{
  "train_examples": 203450,
  "text_encoder_layers": 8,
  "text_encoder_norm": "layernorm",
  "text_encoder_fused_qkv": true,
  "text_encoder_qk_norm": true,
  "text_encoder_parallel_block": false,
  "qk_norm": true,
  "momentum": 0.95,
  "orthogonalizer": "newton_schulz_5",
  "adamw_lr_other_params": 0.00082
}
Rows from block 2 of the denoiser of a small text-conditioned image diffusion model, named by matrix and row number. Rows with one number belong to one neuron. Each number is 128 + 24 x the weight over its row's rms, rounded and kept within 0 to 255. All counts start at 0. Numbers have three digits each.
Before each neuron's rows are labels from the 100 images, of 14976 (inputs lightly noised), where the neuron reaches its highest value: "patch colour" is the nearest of a few named colours to the mean colour under the peak. Only what is clearly more common there than usual is listed. The data: photos with spoken descriptions (Open Images, Localized Narratives).
# fc1: MLP up (model.blocks.2.mlp.fc1.weight, 384x192), inputs 96-191
# fc2: MLP down (model.blocks.2.mlp.fc2.weight, 192x384, transposed), outputs 96-191

patch colour: red
fc1.155:128160112148127149167042124162154091128113113115171166124117102136127192106141119144081127103122140119138143138114113169144108081136107107142116128125140121122127132151106105140164113124151135145165124170108158168153134096098067118102124129126135156114181095152141108118172105141104136115
fc2.155:133103136121141128113096155113127127126120125139066138133141146131134079154150106138104097114138116117135127125137166106110142073140098149158149141146122121158132102123107139152181113147124149108117136127147107131153186100151098134140125145124112205123133125115174121159097133106105124144

patch colour: grey; pink
fc1.165:168104118164112124091089085114109132096144128104110140122128137114103107160127117153090135144116125096076130117142154103131128099131116142133116171121135099139172133124129117100137155159152131139140125074124111089131123153101095088134115089119104139099113160136108124156119123094127144170
fc2.165:125098156092099112114142122127155111114119129153146127101128122164133144110115122160134107095141144104092144130091119140134127104085112102122115099116176112147096151141127141104123149131088131130137127117133145135108135146114168125135172117159111130118144119161112132105116099091157134082

patch colour: brown
fc1.200:100130130091165149100152112137193155140113143110163149085144147136122102111132138111139122130134136149161183155158137130135112074159167125133125132147112107103137129158125126170108140120141142104113141186135145157094139158163062115126129144159109149143117143160169086141133114169128143121
fc2.200:132089111134146137112158133119155133122145127163142122131120128150076100158125134142125103125129107058129149114099106119142172084137111127129144134184108084105105127103139146113125101102134153143173166138129134126107163121122150110110129114116185104119159125124147148128126158150109115123

patch colour: white
fc1.18:141132119134112085142087130138144108121134134057113126161095090223141111137133128083117122136163158131100131157126111169106103098116119165121160118171123151151128146127140120154134124122126113120120126118107097134117129161121149160122150128093130127131111171134120115148123139078113064115
fc2.18:130154100128113127124132129161135159112115137106166099147131135153163163146098124131133172138182152122115119101140176114155139136116100108111120133142134171117138133125116104135113155146111085104153162159124144118124121083165158129143092089122130133077106148112144135136100095106157062125

patch colour: pink
fc1.137:095107173132147176162109149101132079136139114125145106077142129173137114128104140153121111132135119132137154148138127104107101133102129154116175085133107127125152123050106120095132119105165130132108114167122151174096101101131073156135097120152137182153110130102129120160091141102141084097
fc2.137:159151147137110136108182119135137118176146113108180101095134151114108125166149123104098187118155123145114125130149150124067145155146159115124126122153154140138089130159122118151114111112111118142117120134137127113131118081120125109133132139117108142152143118159097163128160146139131102130

patch colour: grey
fc1.144:160122151154119129126115151140150158120129099133106129154121148127142165135111117155113133113148140129113140122111134149131139126139120101171114139093151136134118162138131142154130115135110087099131139131117132126150119153075130103112123115130083127133134081115111121121141094199125137146
fc2.144:137132167110147127140122126133134149131129126137080137074118128109126108128104124126139116102124130145145119031187114114126060148141162153102129117112153115133107128147102129124123170105151116136140101133123123155161136145128105117111111115114141117096127095150133161121090145083148115107

patch colour: grey
fc1.373:147120110145108126118098120147101136149146157132142088130153178154153174093120136122118114140163129127108128115126148129132116174103114167125102149144086124092129124161113155144118121146112135132102150136129126187138146161111127122121136138145125131136145104181111134145117128136131122113
fc2.373:115134147150150132130107135131127132140120160092132166147132120110125127166127131125134120073106135126132131064144146137138153186084123100133106137128135092100118112160148102129127152151131124133106142117140109160128142152169099101122150139130097145101144098097131146140115109148149114130

patch colour: white
fc1.361:150131181096117147156122128145140127133128126104150128135144131153126086126093135133160120098127098148107117124122124173136153052097124113079163094105124172139130124108116110115114160135132139099154090138127115083135112153155115106170122126124120162146099087184118103165100121078144099112
fc2.361:150148133136132104151142150123113130162136119155139123124122126119122169133101137145144138108145173137112128096114139120120166073134123135143129115102134097151138132118163143153156096117105148127119152124125127131130130111118117133086157171130100133130114117087117127103128130212117158137

patch colour: grey
fc1.3:154092110099148101120102081131129140132136128126178137104109138137175108126109144092125084097160127134135151112114175072157139109084122107139151142149139149143157132112145122171126151117157108102125136102099156159103122144135123166140125119177110157151123134121172116123119106132127126125
fc2.3:112148150129128135115079209118142137137121152115095122122150117119156116125096115177122168114116114139086144133129142127101107130125070125113114094144154111132090090128134156141143145131145147120143126116095096135105140151108154096071142113115184142143158159147155126099113152132104122160

patch colour: black
fc1.150:152140133103094123132130129125136155140140105124158115138122170105121152136129153183092155146132134106106150112122140126125107116177087136122120176130136106108113139155128140107131098139137111123103111088138127107130115150137148166116134126140125112105140155170116131136128150122119146129
fc2.150:110115132122102091129128130129127140126115080129147136119121104136098131136113133131076125127104127178093114090141153140157152128116131103136137128128113150158135128140135101130119128147103141113161136105123124164123133106165106089119164098095117119144121139098130118138169078136118120134

patch colour: grey
fc1.229:133118138117091115090166158108125158155174093131087148124067098127118126135123140121124108111127157128111119139131090150102177105097117092116127138122095123117124146113130095098151110167119107141143128131129156100150123133164115110161124099129087159145142138145123137116129111123125146131
fc2.229:138126133176125141125116121119099104157123133131084109120148127163149116129112125067129130117141109178117126114171123093140111130097141150115097121162148114128151155124108125125108174132144135125145120138129125122096132097102081081159126102125147158084131124155128130114139126141158140114

patch colour: pink
fc1.29:146120101113159122145136093145068103120174133156072132070122124123134127102152145174147093092143135145160155113147117089101155163152131141152149139123159152126128157101155105166133124091130108132104180139108120161146120140108084155148135118093115142122088118146152137121114127081116138118
fc2.29:114145105099138135179123174131091120123127130094138131118145121140136125124162132122145190103108095124175146161097102167141111115158102126089087122102140076117104154155112106156167131118144135085165119108141154127130100149117108140135105150125125155132100140120115092111175132127124113125

patch colour: red
fc1.108:133119106173145125141099090146117083141150090161163170110118124138129073136096110085162147106109155131116121087136167135155127214118128138127145105118134095176101120113116107107129088118135132112174148172122157116150154104114121135127106120132140123180088136132165131108131168117124123124
fc2.108:119105137115126122118052129104113129147120131121138065133118128106148131123106096148148146105125081104070152108144120140106154155114133114125147119094149113179163129110107123119103117164122107143132137129145089142141149086130131131146147108122118091080124166114115118116156078082133117139

patch colour: white; pink
fc1.151:161129109163068134126095113139176159100149173144154145094139163161132180099106140133129102118143137054108115126162136144124090143152113159126109117137140121130156141090119117125114126122134103129109119135136160127142127150106163149127117121128110105122140163129132165145129128129139113129
fc2.151:117110112105123147119105134130128134076127165127145125161128114128125101168140121152134130101083100161137118090112115111151151148126111142144130145113106120121160149118131120113134110135135137140114134148113134123147132164162134115128128121124170114136137142123136137156139156143141145149

patch colour: black
fc1.41:095118158088116125135146132109110111207105151118149120143095038102165087140115139115138106153088112113122131073130087139120162095157105198102136126137134134110123112119129161119107145104135131107149115102122105111094120143127146090106137109124133143088103099095105120106134111082134146137
fc2.41:093136146114153140125146120120129112119156133127139095121129127102145146089126144139147143112161112141116150198178095098136146145114096126138114129123119132132137127144119138137131150122099134114125142148128152097131123155108160202086118120131109151124126092166118131123142112111124126111

patch colour: black
fc1.222:119120108108132120123148107150122151153130086159145144152144179105149146077112120081150112101120103116109132146120145144148113126127110137116133142115141135141133130121103124135125119120137122120194108177139112142161140158139128153134128133164118109106126099101102133171111114143135166155
fc2.222:123159124121149132123100123133138146153114087076154130117122102157134119158115135140136138113164157159097110096134115126094144141135123121162108140144174135134101121178146128136144136135138112129140121150145130127163167165105115123122165167153160102157118118144145136100161140116126101115

patch colour: grey
fc1.157:120089104116128117112116112144150131074065154128136105115119099098134136107139133115146154082146133124125126136056150125154122118109111093123149095150144113143148138102111119136131139106125120133161113168153155119148140115121108156138126102188098136117144101087142149078123128138149126134
fc2.157:122130155112133130153097109143156192072102119169142144085123121135077121101136117110101138081125140129094126158183132111107136166100121125106151105117122150125137159125106125148114101153122108088186148147124140121150127150186171074119157143092155124125125119130125159178129119118112138124

patch colour: blue
fc1.15:139143122141107125149140115112135095112154108066129146123117103132084148145111130114123099097149099107112136224135137158123145119126147101132134139210087096121102136103109102119117121130136159120117152148123127137130160147147183131113123129090095083153123101156140132120132120184139111127
fc2.15:146105166139154104140102121119126111130180110140148086115161132157125105169126157165116141109094124111097132099105115124173068139103138146104097104089114117116145133150137147104145153105129093095108121156108141112136132134127152122151160128089146119104129130169121077135139109098132127094

patch colour: black
fc1.281:110145140133073097157163109152070120135093149123167125152133150033112107084135081126130093145081096129136127124135169133140103138134142162129124136108167122134130119152119115151136133141141128115212112115131102087126136112100145121124158137096120114111118148161131130087125126152119231120
fc2.281:114161129140138127106085088118123130133109158151117150156135143120155150126145148125133099136047118140109117145144088133140122144123117123111119145088089115139120095129130124146124151152126104124138119114149120149099151131084117183141130137137085175122124099106109123110119130172100196131

patch colour: grey
fc1.131:118120116157107154159143113108121114152128140128122119127070108123133156117094097087136151129129134104170142150154098125100130106099089118095112128149146138103141129127158133136110129119105124121146118131121115115092134145120103102145138154150120117148132112138175194094138123130156134102
fc2.131:157133119111138144109143109106152116084114083140119118122136153152137170116151154125108126137141109157088121122168160124119133113146119142095101145127124163126123139125111124130086090144152145117123133129151126114024143100154105207132100084140087151144141087139089153146128141129129136123

patch colour: grey
fc1.62:131149122142144129152136106126122108157132153140108137170123127133087113118147161169120140112113155178146121119109181132089140121086185155130125125118133143135141138142129078179143130110202097159168129176113054121085126155106107156158134173114134096114100120142132143097119139157144125123
fc2.62:154126140141132128101143083153106104146089169120095100137127126114127101133133141091167121131136113086134132111155135116119123105171131116097110149113090078137078140161120122130124128140102118110073102130116104121112128153164117084096108110157111094107151125122126134119099157108105124175

patch colour: grey
fc1.49:163137106109154114080132146113102196114131134125140138149101158123157137100128102176138166128146133102100146097115138090167147141108127110154114116127068142159128115171158135145145114148155131140134139111102117105158119127081182172143123107077084128118156103161105119111107146141089121128
fc2.49:124143118138142139072164130084147183113120127138123141118157124131151119159169146120135108123122117145089132125146148142106075150121133109111110133118080122143134118073124123133084128191089148120130153131110091138163123150163139097115156068096174129127156137118071148133144125130110123102

patch colour: red
fc1.371:111096107119092098131129137156100118141146120134221213133138150108147127127081141109123147121117122159105145139131178119140151142156162117095132128108160128149102105098123095142116100106106139110160112143135128129139095128110082151123136121117120105159142102133164128134108149099110113128
fc2.371:118117108157102096122106103091093112116121178122161049127115111153147111153148124124125128145156118101112139138120125187129133147065120134132114109102104102077098154127124124101142131165118134159158146168179113120101128134151130147096109099105136083115141130127116128122116066152200124098

patch colour: red
fc1.308:117083131134132076119112134099109081140081084138133167087150122131097157140126130121161117126127156116174136121128079069129100107117164130109112140111083152168112115180106127120130121141110194121151134079091165081124121145087129139129159122152122149126098103169131148159150130130146123099
fc2.308:136125143170135138129126139120125116087167109148161085131103131126158123127114113100134126108103124127181149108118140077150138109113130134174125137108083094183107147087206093159117148126122134146127117100116107116102121142144163136141149160141141157131120101134095116109103110109154114152

patch colour: brown
fc1.247:169136077078098128114089157156090132111144087129117127071128099111134115145131147099089091137110123128126145145117098120112102134140117139106073143153125101131102093171135153106107140106107132126133134102132126075140125127167140114111147127088146116138161152176120185173103123142123139135
fc2.247:121158079141095111126125101123107152127129124133084129119111163139145145111167148138079113098105132137136128075111117154128166157096110146087129118113131150101123137120119217075105123112112096070113175124109120110148100113092152139149102142118143113099126153079108130147170124130094126138

patch colour: brown
fc1.279:146094110113171119163097146100132159155140133144150127109115132110153093132149100198118128148086147168151133132168103106129116069102137116133127113112091139136095099159137123126127148131142135145120137152133138121135138143207114160162136127105103110123120166142161137087109117133153140143
fc2.279:114145139146165142164147090101122156111169143150136136138096154129153138114136086110152113114132132094157125050127150134156130096134102138118132134114107124125152097144144121145149104116122151117114113155124130151121135101062092093110118123082116092112134202120129125154129105156123123124

patch colour: white; pink
fc1.351:121117132138090119142125127129138144196160115107086121118135192133128143147111113122134110116085124163125136091132109116157126149106129116107127133142133128144112112105142142136122142140130135130139130152112143098152111115216110150151137146119085131098146084104118117110109102101127087117
fc2.351:141114139115045128133137122139124101147107106155107144145134081094120108089109136138131127092128110121120139165161131145093111160143124179169110150150164092138147137164123115126139108129138131130127124127122112129145147143072105131099146144142130086160149123111119131155163169134143165138

patch colour: grey; pink
fc1.6:105117117172151149135108145130125124129150107101089123159130123164156153152142151101158120145131156167151173172153095129074150101112120133140113127111129098096096120117157138150124149111138138126129132105132123141162136139192172061166156130119144145137131121141111126167156141093128106100
fc2.6:136147126099104117117157154138146177116148086141104121109089097148150126137169135090160113140171109107139131139093095125109123100089123089130157124049115159140146128125109142158140118135118130155056124129097126097149152125113156141156127148097140163148139135100109149097136182107119081124

patch colour: black
fc1.344:079130109133141142103096131110173093113092169144088128119142112112169153143115154118104132141084127146117108127152120165159090114125122135109134121112125141133075153133101139104116125092128082153091141134122111106139131113134167141114113113123121104135105089129110136115093126082124108186
fc2.344:041175164134150137145153122125109106108083135059155154098132103084136166129118127125117162081201141113133140203139147175147113116133132106132121142133132108112104119135123129136125161122120147105111147115152111110139120174161141129140114132109097134125162120108126126162137163084122141153

patch colour: red
fc1.376:149155170144139133112126140135142113185113136150170159130145119135149104141131088119100098119104213100125163129134140172162136132141134113135122124097149150142137095140123170150136090105123143121113105185120103140170116085105094151126156138153106121132190124115126132104111151105145143153
fc2.376:121120139112126137104158129139146139183157130130183097111154110124125174139125122140113096108157013139098146144121145101128108142110150134151179187129105102140122109145118167167154115153110159075125147151140126132156134088099084131106105135124141156150144155154150170154117135137130129123

patch colour: grey
fc1.54:126155159074110104095140132113143109131155150139150140128052131132150127114097167142128118107141145104188113122137126124132170140122142112121136106128135114106169138098119136113178108136129102080114127105114137129132142139153151131165162107139115153104103145134153133164142141118136116105
fc2.54:144093156171111132136171153126117114127093160118103117082074125126146119153100166105097124126107103141118115146104121121119169124123167121090151181135148124136072133125121177120109156115113127143123100114118125136105120144131159113089111115165113097202148160133125145112124108131136129106

patch colour: red
fc1.118:133085123147109110114118121094110057119136081144145229114137100145086142147146150131134095144135151114133109153118123160113135100119127149125121106124126127090123112128115110101128101138149152137122136152148132142121128156114177143074116139082113148119131089172128074141143117174151120092
fc2.118:143091141120176090109081109115123093134136108124083178106129120139158129146103192149135104139135101108127108141144150149125150124093110123123115078145157160133150126127129144153116141164137145076144145109085139117135129132131136133108111131088121139085093131114141077140149136107111138045

patch colour: white
fc1.293:039111095125156101118165102147090124091095154108104120137130152194145110114097129143122131183084132135098163173122143140101089172094127112101139134170104096134132100135115132147129112142146137156123147127132080130147136137105114112171157139149114107136137147109096106092103154117138065124
fc2.293:125129153124121130124094106159173164079093111181126149144137133157109119102133119120181135152132130191127125155138131101152101114126136120129127137152144111102136121137138115123128171122118136127122113130123129123138113147121157115110129120113105169126123150133136090067124164160125050148

patch colour: green
fc1.248:137184157151158162135143171154139178145166130132125064135139165114152152114142142160121125117122148151127133088140133129135141144103137125095121180124144092137116125143135163150120133145132100118169106119130111154125102121124075097148136145162127129104133149149102142102099135073103118170
fc2.248:119066138147153105101136122150096139206132150102110139111156083131153161168122137131141106141158172128144136136107128140112129153089127150105135118119149112163153137149113135139139146135124128108139106103109144140128136085095081148115112103106130108123137147166140106128116087104100143097

patch colour: pink
fc1.340:121121135106083120141162109133143164154134162131153174125155102123117078089112144161119127156143130106132157099135132128105157100171115107107142125112121133133107173150107107136090101106099130103118103166125159133112100132151081183076131132135094155141094113150139104124107094128170127166
fc2.340:118079134134132133075126146142119184114134121150108112068084169145136155150101146139108122135100114124125158108097093147133138133124129132122108161169103145116101160115124119105121115166141120097153146118167097098142096143147210137084151108126128131148138095120146135126121128132148132104

patch colour: brown
fc1.56:133136117123082103127158136118137102123110078127096113137178161109136146181115128112166119119085107126110147103118147080122123113129174118117137124117147130137113141101162100121138106144096129105146122130152113150133137136135110138133085172167097177160119128108137138093077104140135146139
fc2.56:127112108129137141168147085143141104115128077125120141135107141133116143071159128124128122100184158134124141120095115191115147128107148103157144098123125121119109141104088088109084145120171140147127127143142187158137081182121114120129138146139109121139128150140100114147191141132157103125

patch colour: pink
fc1.341:149142162126131126106162042127127128115136115118123111092104114097165123171098129125123100157115092106131168133140145155098127108128122109135123137117163135130098130143140152127143117155149152086131120115108185119123121125092148156117152086132122152089158145158123130126092111150117150134
fc2.341:127093122058113133106120156166099119111123155120117135116153130136128132114127119176147147115129128075123149114157129131131149135108136113102150131135124106151124132111120131150113149120104141126042133078123097102097116118166171101132134095121144102092111141123122151126108122155103139144

patch colour: red
fc1.290:127145147128094118127121132121118121128110139234104255134130117131099179119154125135139105138136115109127133098132133130140117148141140087144131121025125142128143150129144127130129143146137114105119131143119136149123143147120154120110128119091111131124136110133129140125144136150141135118
fc2.290:041062151108127122122146110145114111140098151095094101130132153149132148117116113115137123137140140136109128131110115166094105185084121209139153123139168164152092107152125114147132080140105138094143102129109142118120124166115120124102143088081152091145127095124127124111130157145139122094

patch colour: brown
fc1.135:113116145158145165111146142152127087141103127132161140113125143101160139142163136130149149159139132097143118136181087123173179150105139122153153119126116110151116155172094151145156104155146116145159129146179109117119189132131129143171132166137111155125119148117118110146116162110138139116
fc2.135:120117085126126146122113090120157204129118131162128106114127133097195157092188105130147136146123123150118156131109127151145146143096108113131120113141153102113099103126146093110096131136130159088119117171159151112131126146117130145137141103156092151139083167115160127139105137138144151100