From a checkpoint of a small text-conditioned image diffusion model.
Model: 8.05M parameters, 64-pixel images, text encoder width 128, text encoder layers 8, text encoder norm layernorm, text encoder activation swiglu, norm layernorm, activation gelu, patch size [4, 4], width 192.
Training: muon at rate 0.022, 11400 steps, batches of 64.
Rows from block 3 of the denoiser of a small text-conditioned image diffusion model, named by matrix and row number. Rows with one number belong to one neuron. Each number is 500 + 50 x the weight over its row's rms, rounded and kept within 0 to 999. All counts start at 0. Numbers have three digits each.
After each neuron's rows are labels from the 100 images, of 14976 (inputs lightly noised), where the neuron reaches its highest value: "patch colour" is the nearest of a few named colours to the mean colour under the peak. Only what is clearly more common there than usual is listed. The data: photos with spoken descriptions (Open Images, Localized Narratives). In brackets: how many of the 100.
# fc1: MLP up (model.blocks.3.mlp.fc1.weight, 384x192), inputs 96-191
# fc2: MLP down (model.blocks.3.mlp.fc2.weight, 192x384, transposed), outputs 96-191

fc1.15:593478489515489425475503505591508546500479466547574504465612492500553535547494562552533571506463451532484530418499535472484420516503550503417468452430435508513440569460419445429642476530385509504526524514558431480588600499525526547403520558638480462508508491528491428437413505545469496534
fc2.15:504517520504533484570467554473506525454538477509476480496592541533541502524509626527521457491534488537514489525442557506495556488507532485579600517495370460517467484567556597620605478489619482452457546537621580536462442496535530502455461465483431549546547532500505398562426460496535470518
patch colour: grey (68); pink (29)

fc1.99:480523459487527498462516549508487475536511483582537460456502522449519539445513542434482514443498466438526515424482496541548517542426472400534591449466495540497516536529513480438538552502515510510478474566484498537553512411461492481506504420586447484515359538475537418442463460477595497524
fc2.99:479534439518542498535532499526464650444452636467543505472544391554516437557500432420511488394511524410513450596496473528510519367472496395495547511493465571501500483488517472441509555515484554438496433534484514542513533419536470458491497490542429564486447568446535511516509508456562378545
patch colour: black (35)

fc1.127:485537543549539538457615475474621475568451514503620506485478574399490461472498461543450509482417626371465450496482573635484545378481527558535514465445439536475534483494484515447501469493502570518521408515467488482480448493379461642529421456556494518391496538518473421461425537462424529493
fc2.127:479419478518461554485465434393382505482622455498548489514491374438530439582468508572467507516524493552526560495501545570591501432514445443552507473443546516503423348491380518481503519512487459521384548441524467494482474561438468531546494484541519476529565436528411444468486544496528526489
patch colour: red (25)

fc1.195:546455472507504494590408555470436540471603517501451471514525410574418537522465489538456517506576422547553565489398422413482449555426428459519523519568544543512465532455571494517438507469430449458364497535501438513516482571537544475510579569484465462560481431464528489430545428461573418485
fc2.195:461520520513481561511572545493659636546419522470475530567496519496496537396535455527447599499499444479476440510466453440476499489547543529559479556461605483513501480479527492452460501542510626451493519493504545557490481410455486505519495404431479542403492475476475561485533507513487425510
patch colour: white (39)

fc1.50:511504539487473512479542533511542481516571473651549718453606509523512506486508566466485452548533473523504538491562505462537420403459496466509483534476479531491523563503575519504539404494487444493458426523467548527515433418472531460516593504506419462470473543524468486591487550559512460500
fc2.50:414466536507491519514410554562501611605535437419545718514470436587480622487445565512464527524463511507477606546522450608492493629508486450447428493491527511546523571528504498498494580468529497516533405526547465623525482534523549479558513483509480510485516426451561495551533483544489525473
patch colour: purple (27); red (26)

fc1.371:533401506481469478525466402460445543464505527547492456536442518447509595542471486412530450392510507567453539546481511518498501476395517435525559552453574583497573499481529552651489469493539487545525524519516531565506441534580479451609534545410478440470487534467570504556525498485440485388
fc2.371:436459559397524498491500469473509533545553485506555450434474547478494476536536513594499497487543540469543459487480545538499472472457558508458497538604480505445459497595514519497512464481449494482433470465490456535485508548519367519585488542611428455506507562413483519541545532580487497539
patch colour: grey (64)

fc1.192:364545530527462458526515533458513467619480544351497585452478395304539549513489475526509590607559457446520512414515499516504519489497499518518523514404485579474470414472469499518500455531493505479463496489482486465475494482543521637526511511460492551522471517458490479374517508481515676528
fc2.192:589526519544543478544512489529472504397561473667510472488530613288563487482536493569464427595487499383502501506485458421454482501531488463481488514519512417528468461521507534529478503458510472496445512532463483507457512489553436513506517444610457388502554485470467517501537482544470463496
patch colour: black (66)

fc1.114:247505461473445500545491537514524445440580508512514346544547481510490591533449515519547512503568500525481548499559496600507453563490508593506559494468528487563500568502533520548524478508494521521515487532511537392583465575537475443525516488519499526510592451545466507425544523512539472581
fc2.114:639472548515474555533547488438468511523463441543479386463571504456512480494496441471404467520488499433535434547520490445480493383446439319472438496451497468505438512523489445491509470535538502507435501512534521513525542398541482576512526476455550469487513528509526493431487564473495563506
patch colour: orange (49); yellow (28)

fc1.55:453449506452530433520517487480452439587437491529475468460486439366566483421522546537476494546457450548499492438500497478629469487490517548522557492505491484491542491524568486505553527547459528496564581459488446488417506448510491512458516477503535575360446533473497518517414528494503572511
fc2.55:494496508488349508488588541560524354494562471462495507549555423408457535490464461438489481576470481504479556617503513514545529494517516425446478509502425583522439533501546464503538481394471501451504478494477557550496526463420434654508536499490553425500570468482516457493424442468494454490
patch colour: black (50)

fc1.341:543521457578471506547494516463507454447473501466460510484475595571644440428548563564521482441521479420493554516625509498516552411426456514491529514448395544496591481559531525505515564527519494424468509521499506525514546422444530497511576473523588478563438511535528507528465542451586422489
fc2.341:494465577492544464553544495562492396525405541505441521480475469510520424515465523373527520503482495421493451510621454467504596520535498506447543541546562461447483484483459467468513565438538472488554489495544493406460518570540489419414476528485498509581514478409513505608555527491471562455
patch colour: pink (30)

fc1.17:518585579494482568455491509430458495537557544497404484502492512550502604589523557551471568421565573521444509521479512501393589529481462488533546463532449560516432558552536418460539442550555421479520432448479539513496456503502487548484473453517513523543492456448423500517466529497489433568
fc2.17:566466471551547553564538428500513448494544508512481479452431468504357542469480528461501489481494563542474472499537475489400583502529504508572487498604552572519550607449506520498461507537546532469441563575510586484610446536455542440440413463425523495546515466469430470441465455495418525534
patch colour: white (34); pink (28)

fc1.280:479529529505493536515432506475472409633467450673517477532513517532585539559535457451457388511469428423540443525480460546531442452481519567477450471468485555523438407514494455484480473459576451491528505464501472485519449536498483437451422506541450516530474537379458378465478546618499473465
fc2.280:356415491446443481493517570513515444424507559351543421519570457533453578524487497445484579489572556410540534573488601489475554486617511473579551471439485462530470467475455487503484537553481501514501522563466521623502559410548545486406501537527524515442590569405541493542427448495551527460
patch colour: red (72)

fc1.214:535479466489638528423515520491571462496470487414446565549501591488526534520532522498501593534616567557496555492480444522497519545474533535466496505460492556548525500445473450569503624483498608533535547465505476510498513480581517542518427545544487537425597467506473500478485455495457378483
fc2.214:445426554531395515423523532489494521537592541512477578422438538593482474485480428523549508540379578504560507430484531426495505570491524519577483484542440575445488461484444514539494451536530512569491544495536533459544457401562515484484552495443545403657478614491497542580487520483537394549
patch colour: white (25)

fc1.289:457524557524541482555543560502485443412490474919519418498452522523538463492537461531492511548495504550482481493502548543492550500524450650483528490557498475455498520481442470494485454463521495518483465514496483451464482444492523531532471469533511486494477490506429465435537494450493461451
fc2.289:368486508495475547550413479465508508535497484180523405454495413462537583459525468501515524519514502542502538618465512477468464515500499619472496485544463501533505452498490550522543541564483535530551517462522478519520520441458488446544441534451577472527530539423459563425542595505509574476
patch colour: orange (61)

fc1.95:576550503511520479639406452514490446459468433483506295564539456446473643463481487516534553433467551473503567485511454569558526626569559483538515518578457480448465451460506530451500587530516533501529526550502511454485474481484457458413417448498522497450482475550537433496511474500475511391
fc2.95:457515464521465516482542438531523429495574497577416316498545496443541428460523510512505458503582490464476390468431468421538463467455512514475508419566520538544533405545479500500518443548502464464437506430498485443469435479601431541623541481516506500513464534508535467543453570465475522413
patch colour: green (36)

fc1.136:423502556527480480452506529494623562380564411453616570491479448481501597478484540526495450413559572545533542531485465494498560471455483621495590480665482490471511468453553520528539473493544467473502473578506501456531479490526480501475540494525565467422481422569477435430572455432553505473
fc2.136:574532534462520427437445564507405493551488569560483404496562516457499443446550502477569545431431579562561443532491566549507439493511461568456414538544539474465496482504470542493445478470483601466513373485555592637478620493483467464483451508478535489544544460513552529618499499567443491533
patch colour: green (34)

fc1.315:544562529516491440528590503510442529430462464543499505496478471388532435462534493527479383485416433474478500484449578450469468430530462520549522517468523439495508523512512502535496433553532438443560424547515499414509554507429558509424562524429533489506387496525469486414470521497541652506
fc2.315:518489598490498478481588611471503524534569449524443578467476545540536544581442555516519471559397561473565482505429573426463459549491563559530478528528385503468615474476570503502491546558523517551489552414527528526507394494594480534524471476604555485548581602531469502441499561553488450483
patch colour: brown (63)

fc1.383:550514438534436586490489367533565422436477508513560490460529479465512525496480507446486461425496511480544493522437522545456455499474518519495533513543505443586540490503504395554498512428447485603504521505490506528506469559500391497614508479494483402551424407474543498442436524444568471566
fc2.383:411526497470556535522462532546392439500469486454502486505496474502600377450531503529509487411508531534513585515501521481427528440477511573498547498542459502507554517549500486502478509507490564484550403619507452490511517389546576447476494431455520407492554465453528481620549517522578438462
patch colour: brown (66)

fc1.194:530549464415429502468456481500499465463355497511559563512432484423505453404494605529503520493490566511446432498543462571504537512461533542524551536481464570518487434469454514435544377456485429464541491565534449422474526518455492516373539469478488488494533479476529613594498538492507513503
fc2.194:363599475588513559491589567485562504567518463545529452495410516541569555482555491499549553604441498501503530501508541535523472474546465492567547582549442478501434467439405499540467590575496450565435493547529512466446471590502454509466468574498496592605607508505436612478462484449529477432
patch colour: red (28)

fc1.211:470591466483446501490541478485504538387459433365574457537488426493573541475431490505492533421514557554497416522498528508522521569512482622476460445600558444514530425426506482548508560538483481546478497463502492443461536569571497486535468500539427545349532401517509423487497534514538524477
fc2.211:468431519475543503526513482490544419493528453522401515459485543518486413541567441506436519510618443403522574611441478459467510516512515574506429486501422512511438496522445473524462597544495402472387464524458538494480472456533498534498485551524560485490558527483516477439513429409525510509
patch colour: green (30)

fc1.303:510492401490502505611489597436482496513483453514493539508558515461444463496476511436575517453461500470394465505493573527477407529473531571501423436541423433493469573542550384495575507557541475477479490498516430533507540548540454478486452569419482480474490484525447537471453551463453525505
fc2.303:474504500536521601440514445395516500494477501537489522467514505540449549522482491533652537509470514497488436521547425539539495544560516511475472426506527423442613594529349370435394465544591557528507446579480430474535581514503510515457526522433495499472475551493482503461582534589499447468
patch colour: brown (67)

fc1.115:476463458450458521515512509511608486542543653438513515522465442508518544551490451638489431519522444496490558535618565514490494432430549611547502455444488494528515478475458470538524494449482570468489502447437498540467484392507355464530510449516497430524502591476560501553490518452430565483
fc2.115:523411606562467515506495441459371518454458423532492476470446540533485379414505462426440553529523439524514555466594486505483477553596470586503590520504494479407454429518490433530485531562555448546515503503482502515587502546541553525518550509528547527486471629526476484469516563518536500493
patch colour: pink (34)

fc1.247:543440474484454544434513478459480555545517456500496500540415529436535547498483526498481492486534453401460491523450513477548494529528445485456484553556546500523483551488598470520555542527531453485508498471501479377497465500376524575525396410462417516378450562539439517347459509568515526527
fc2.247:498474485541484436481453416566538491531471459525492484601524467475465484573482507496568518523478528472522499459419444464512488510443505439542512455553525421524452454408534525531592499421488481470453509518435445503493580517549530507455637659521453480584489488515577442518368480458536547480
patch colour: black (40)

fc1.377:487536518539530550531425575574554462555405497558577690454515555489417441491548533535488494527438529536542521448450448585506469618498493525521518549436592479509533582503484493530503476500538559440590494563443477544515512422469392538462518468512438429495489542515528456465480507500437459522
fc2.377:525593470545559483530564569481520567526658480503506612535505426461442459530477562525499542517620511540461479505510542465430593584405570467450407514528500537583543453463490503495557523423478455429487520466505511548537495555544545493522434573582495578485440515519441456557567566587461511537
patch colour: red (30)

fc1.32:402438466464481462570483489466513538408461513526380600475464550424537455518487434470509506448549497438445563445426458601507544581557376385539488484465455456408483590470524542442438572510468524467514508473473456558544531579567590425501460452522507507464356451543459591460464498464491590548
fc2.32:428475582528528449403493499492477510553476567529584516521514499479457556475526574538536563479480513502475525429599507539572524528562429349555538500493453497449515455416494470518447511524506511510530517493506458630498396458510519507533449460534626459475496436511486529489454558465397620479
patch colour: black (39)

fc1.359:460333504518427470542509459473540532549393467526543668475493475501486460532557448534524416455504485418556525477492451511483529516514511530482457475519477559460529553521547536449480497481518518559566523470521528506509524578454531529449453539531524498493597491542481409520471504504540504373
fc2.359:529312533545474570533500418503521473591607526549515571541502507520543470399491453478481495511519582521504466563502515452504451590460583557491471458587459520452546415484531507522528534483506524561576523454462512500514535470501401467425458503491496434519489420596453406451527486479477513619
patch colour: red (32)

fc1.24:502484487519396456501554569484533453520411473432480445611543500496538571502518462439488512451546466570459529447488440496510532503523491506498449478549455580484444481424432514488555409495429537508467548539547519576489501468571472535504513465509638596375500423535482489427528510483504466539
fc2.24:468485443523605448463471415495476463532634546473492448449520600457495457529556445522426608467430490452458559439503440475467460471455569484471558533545491526532409496533463460493453531510407511495563395481542425440560427517495520565512455538502646454530547452496506494582559491535495501512
patch colour: white (44); pink (41)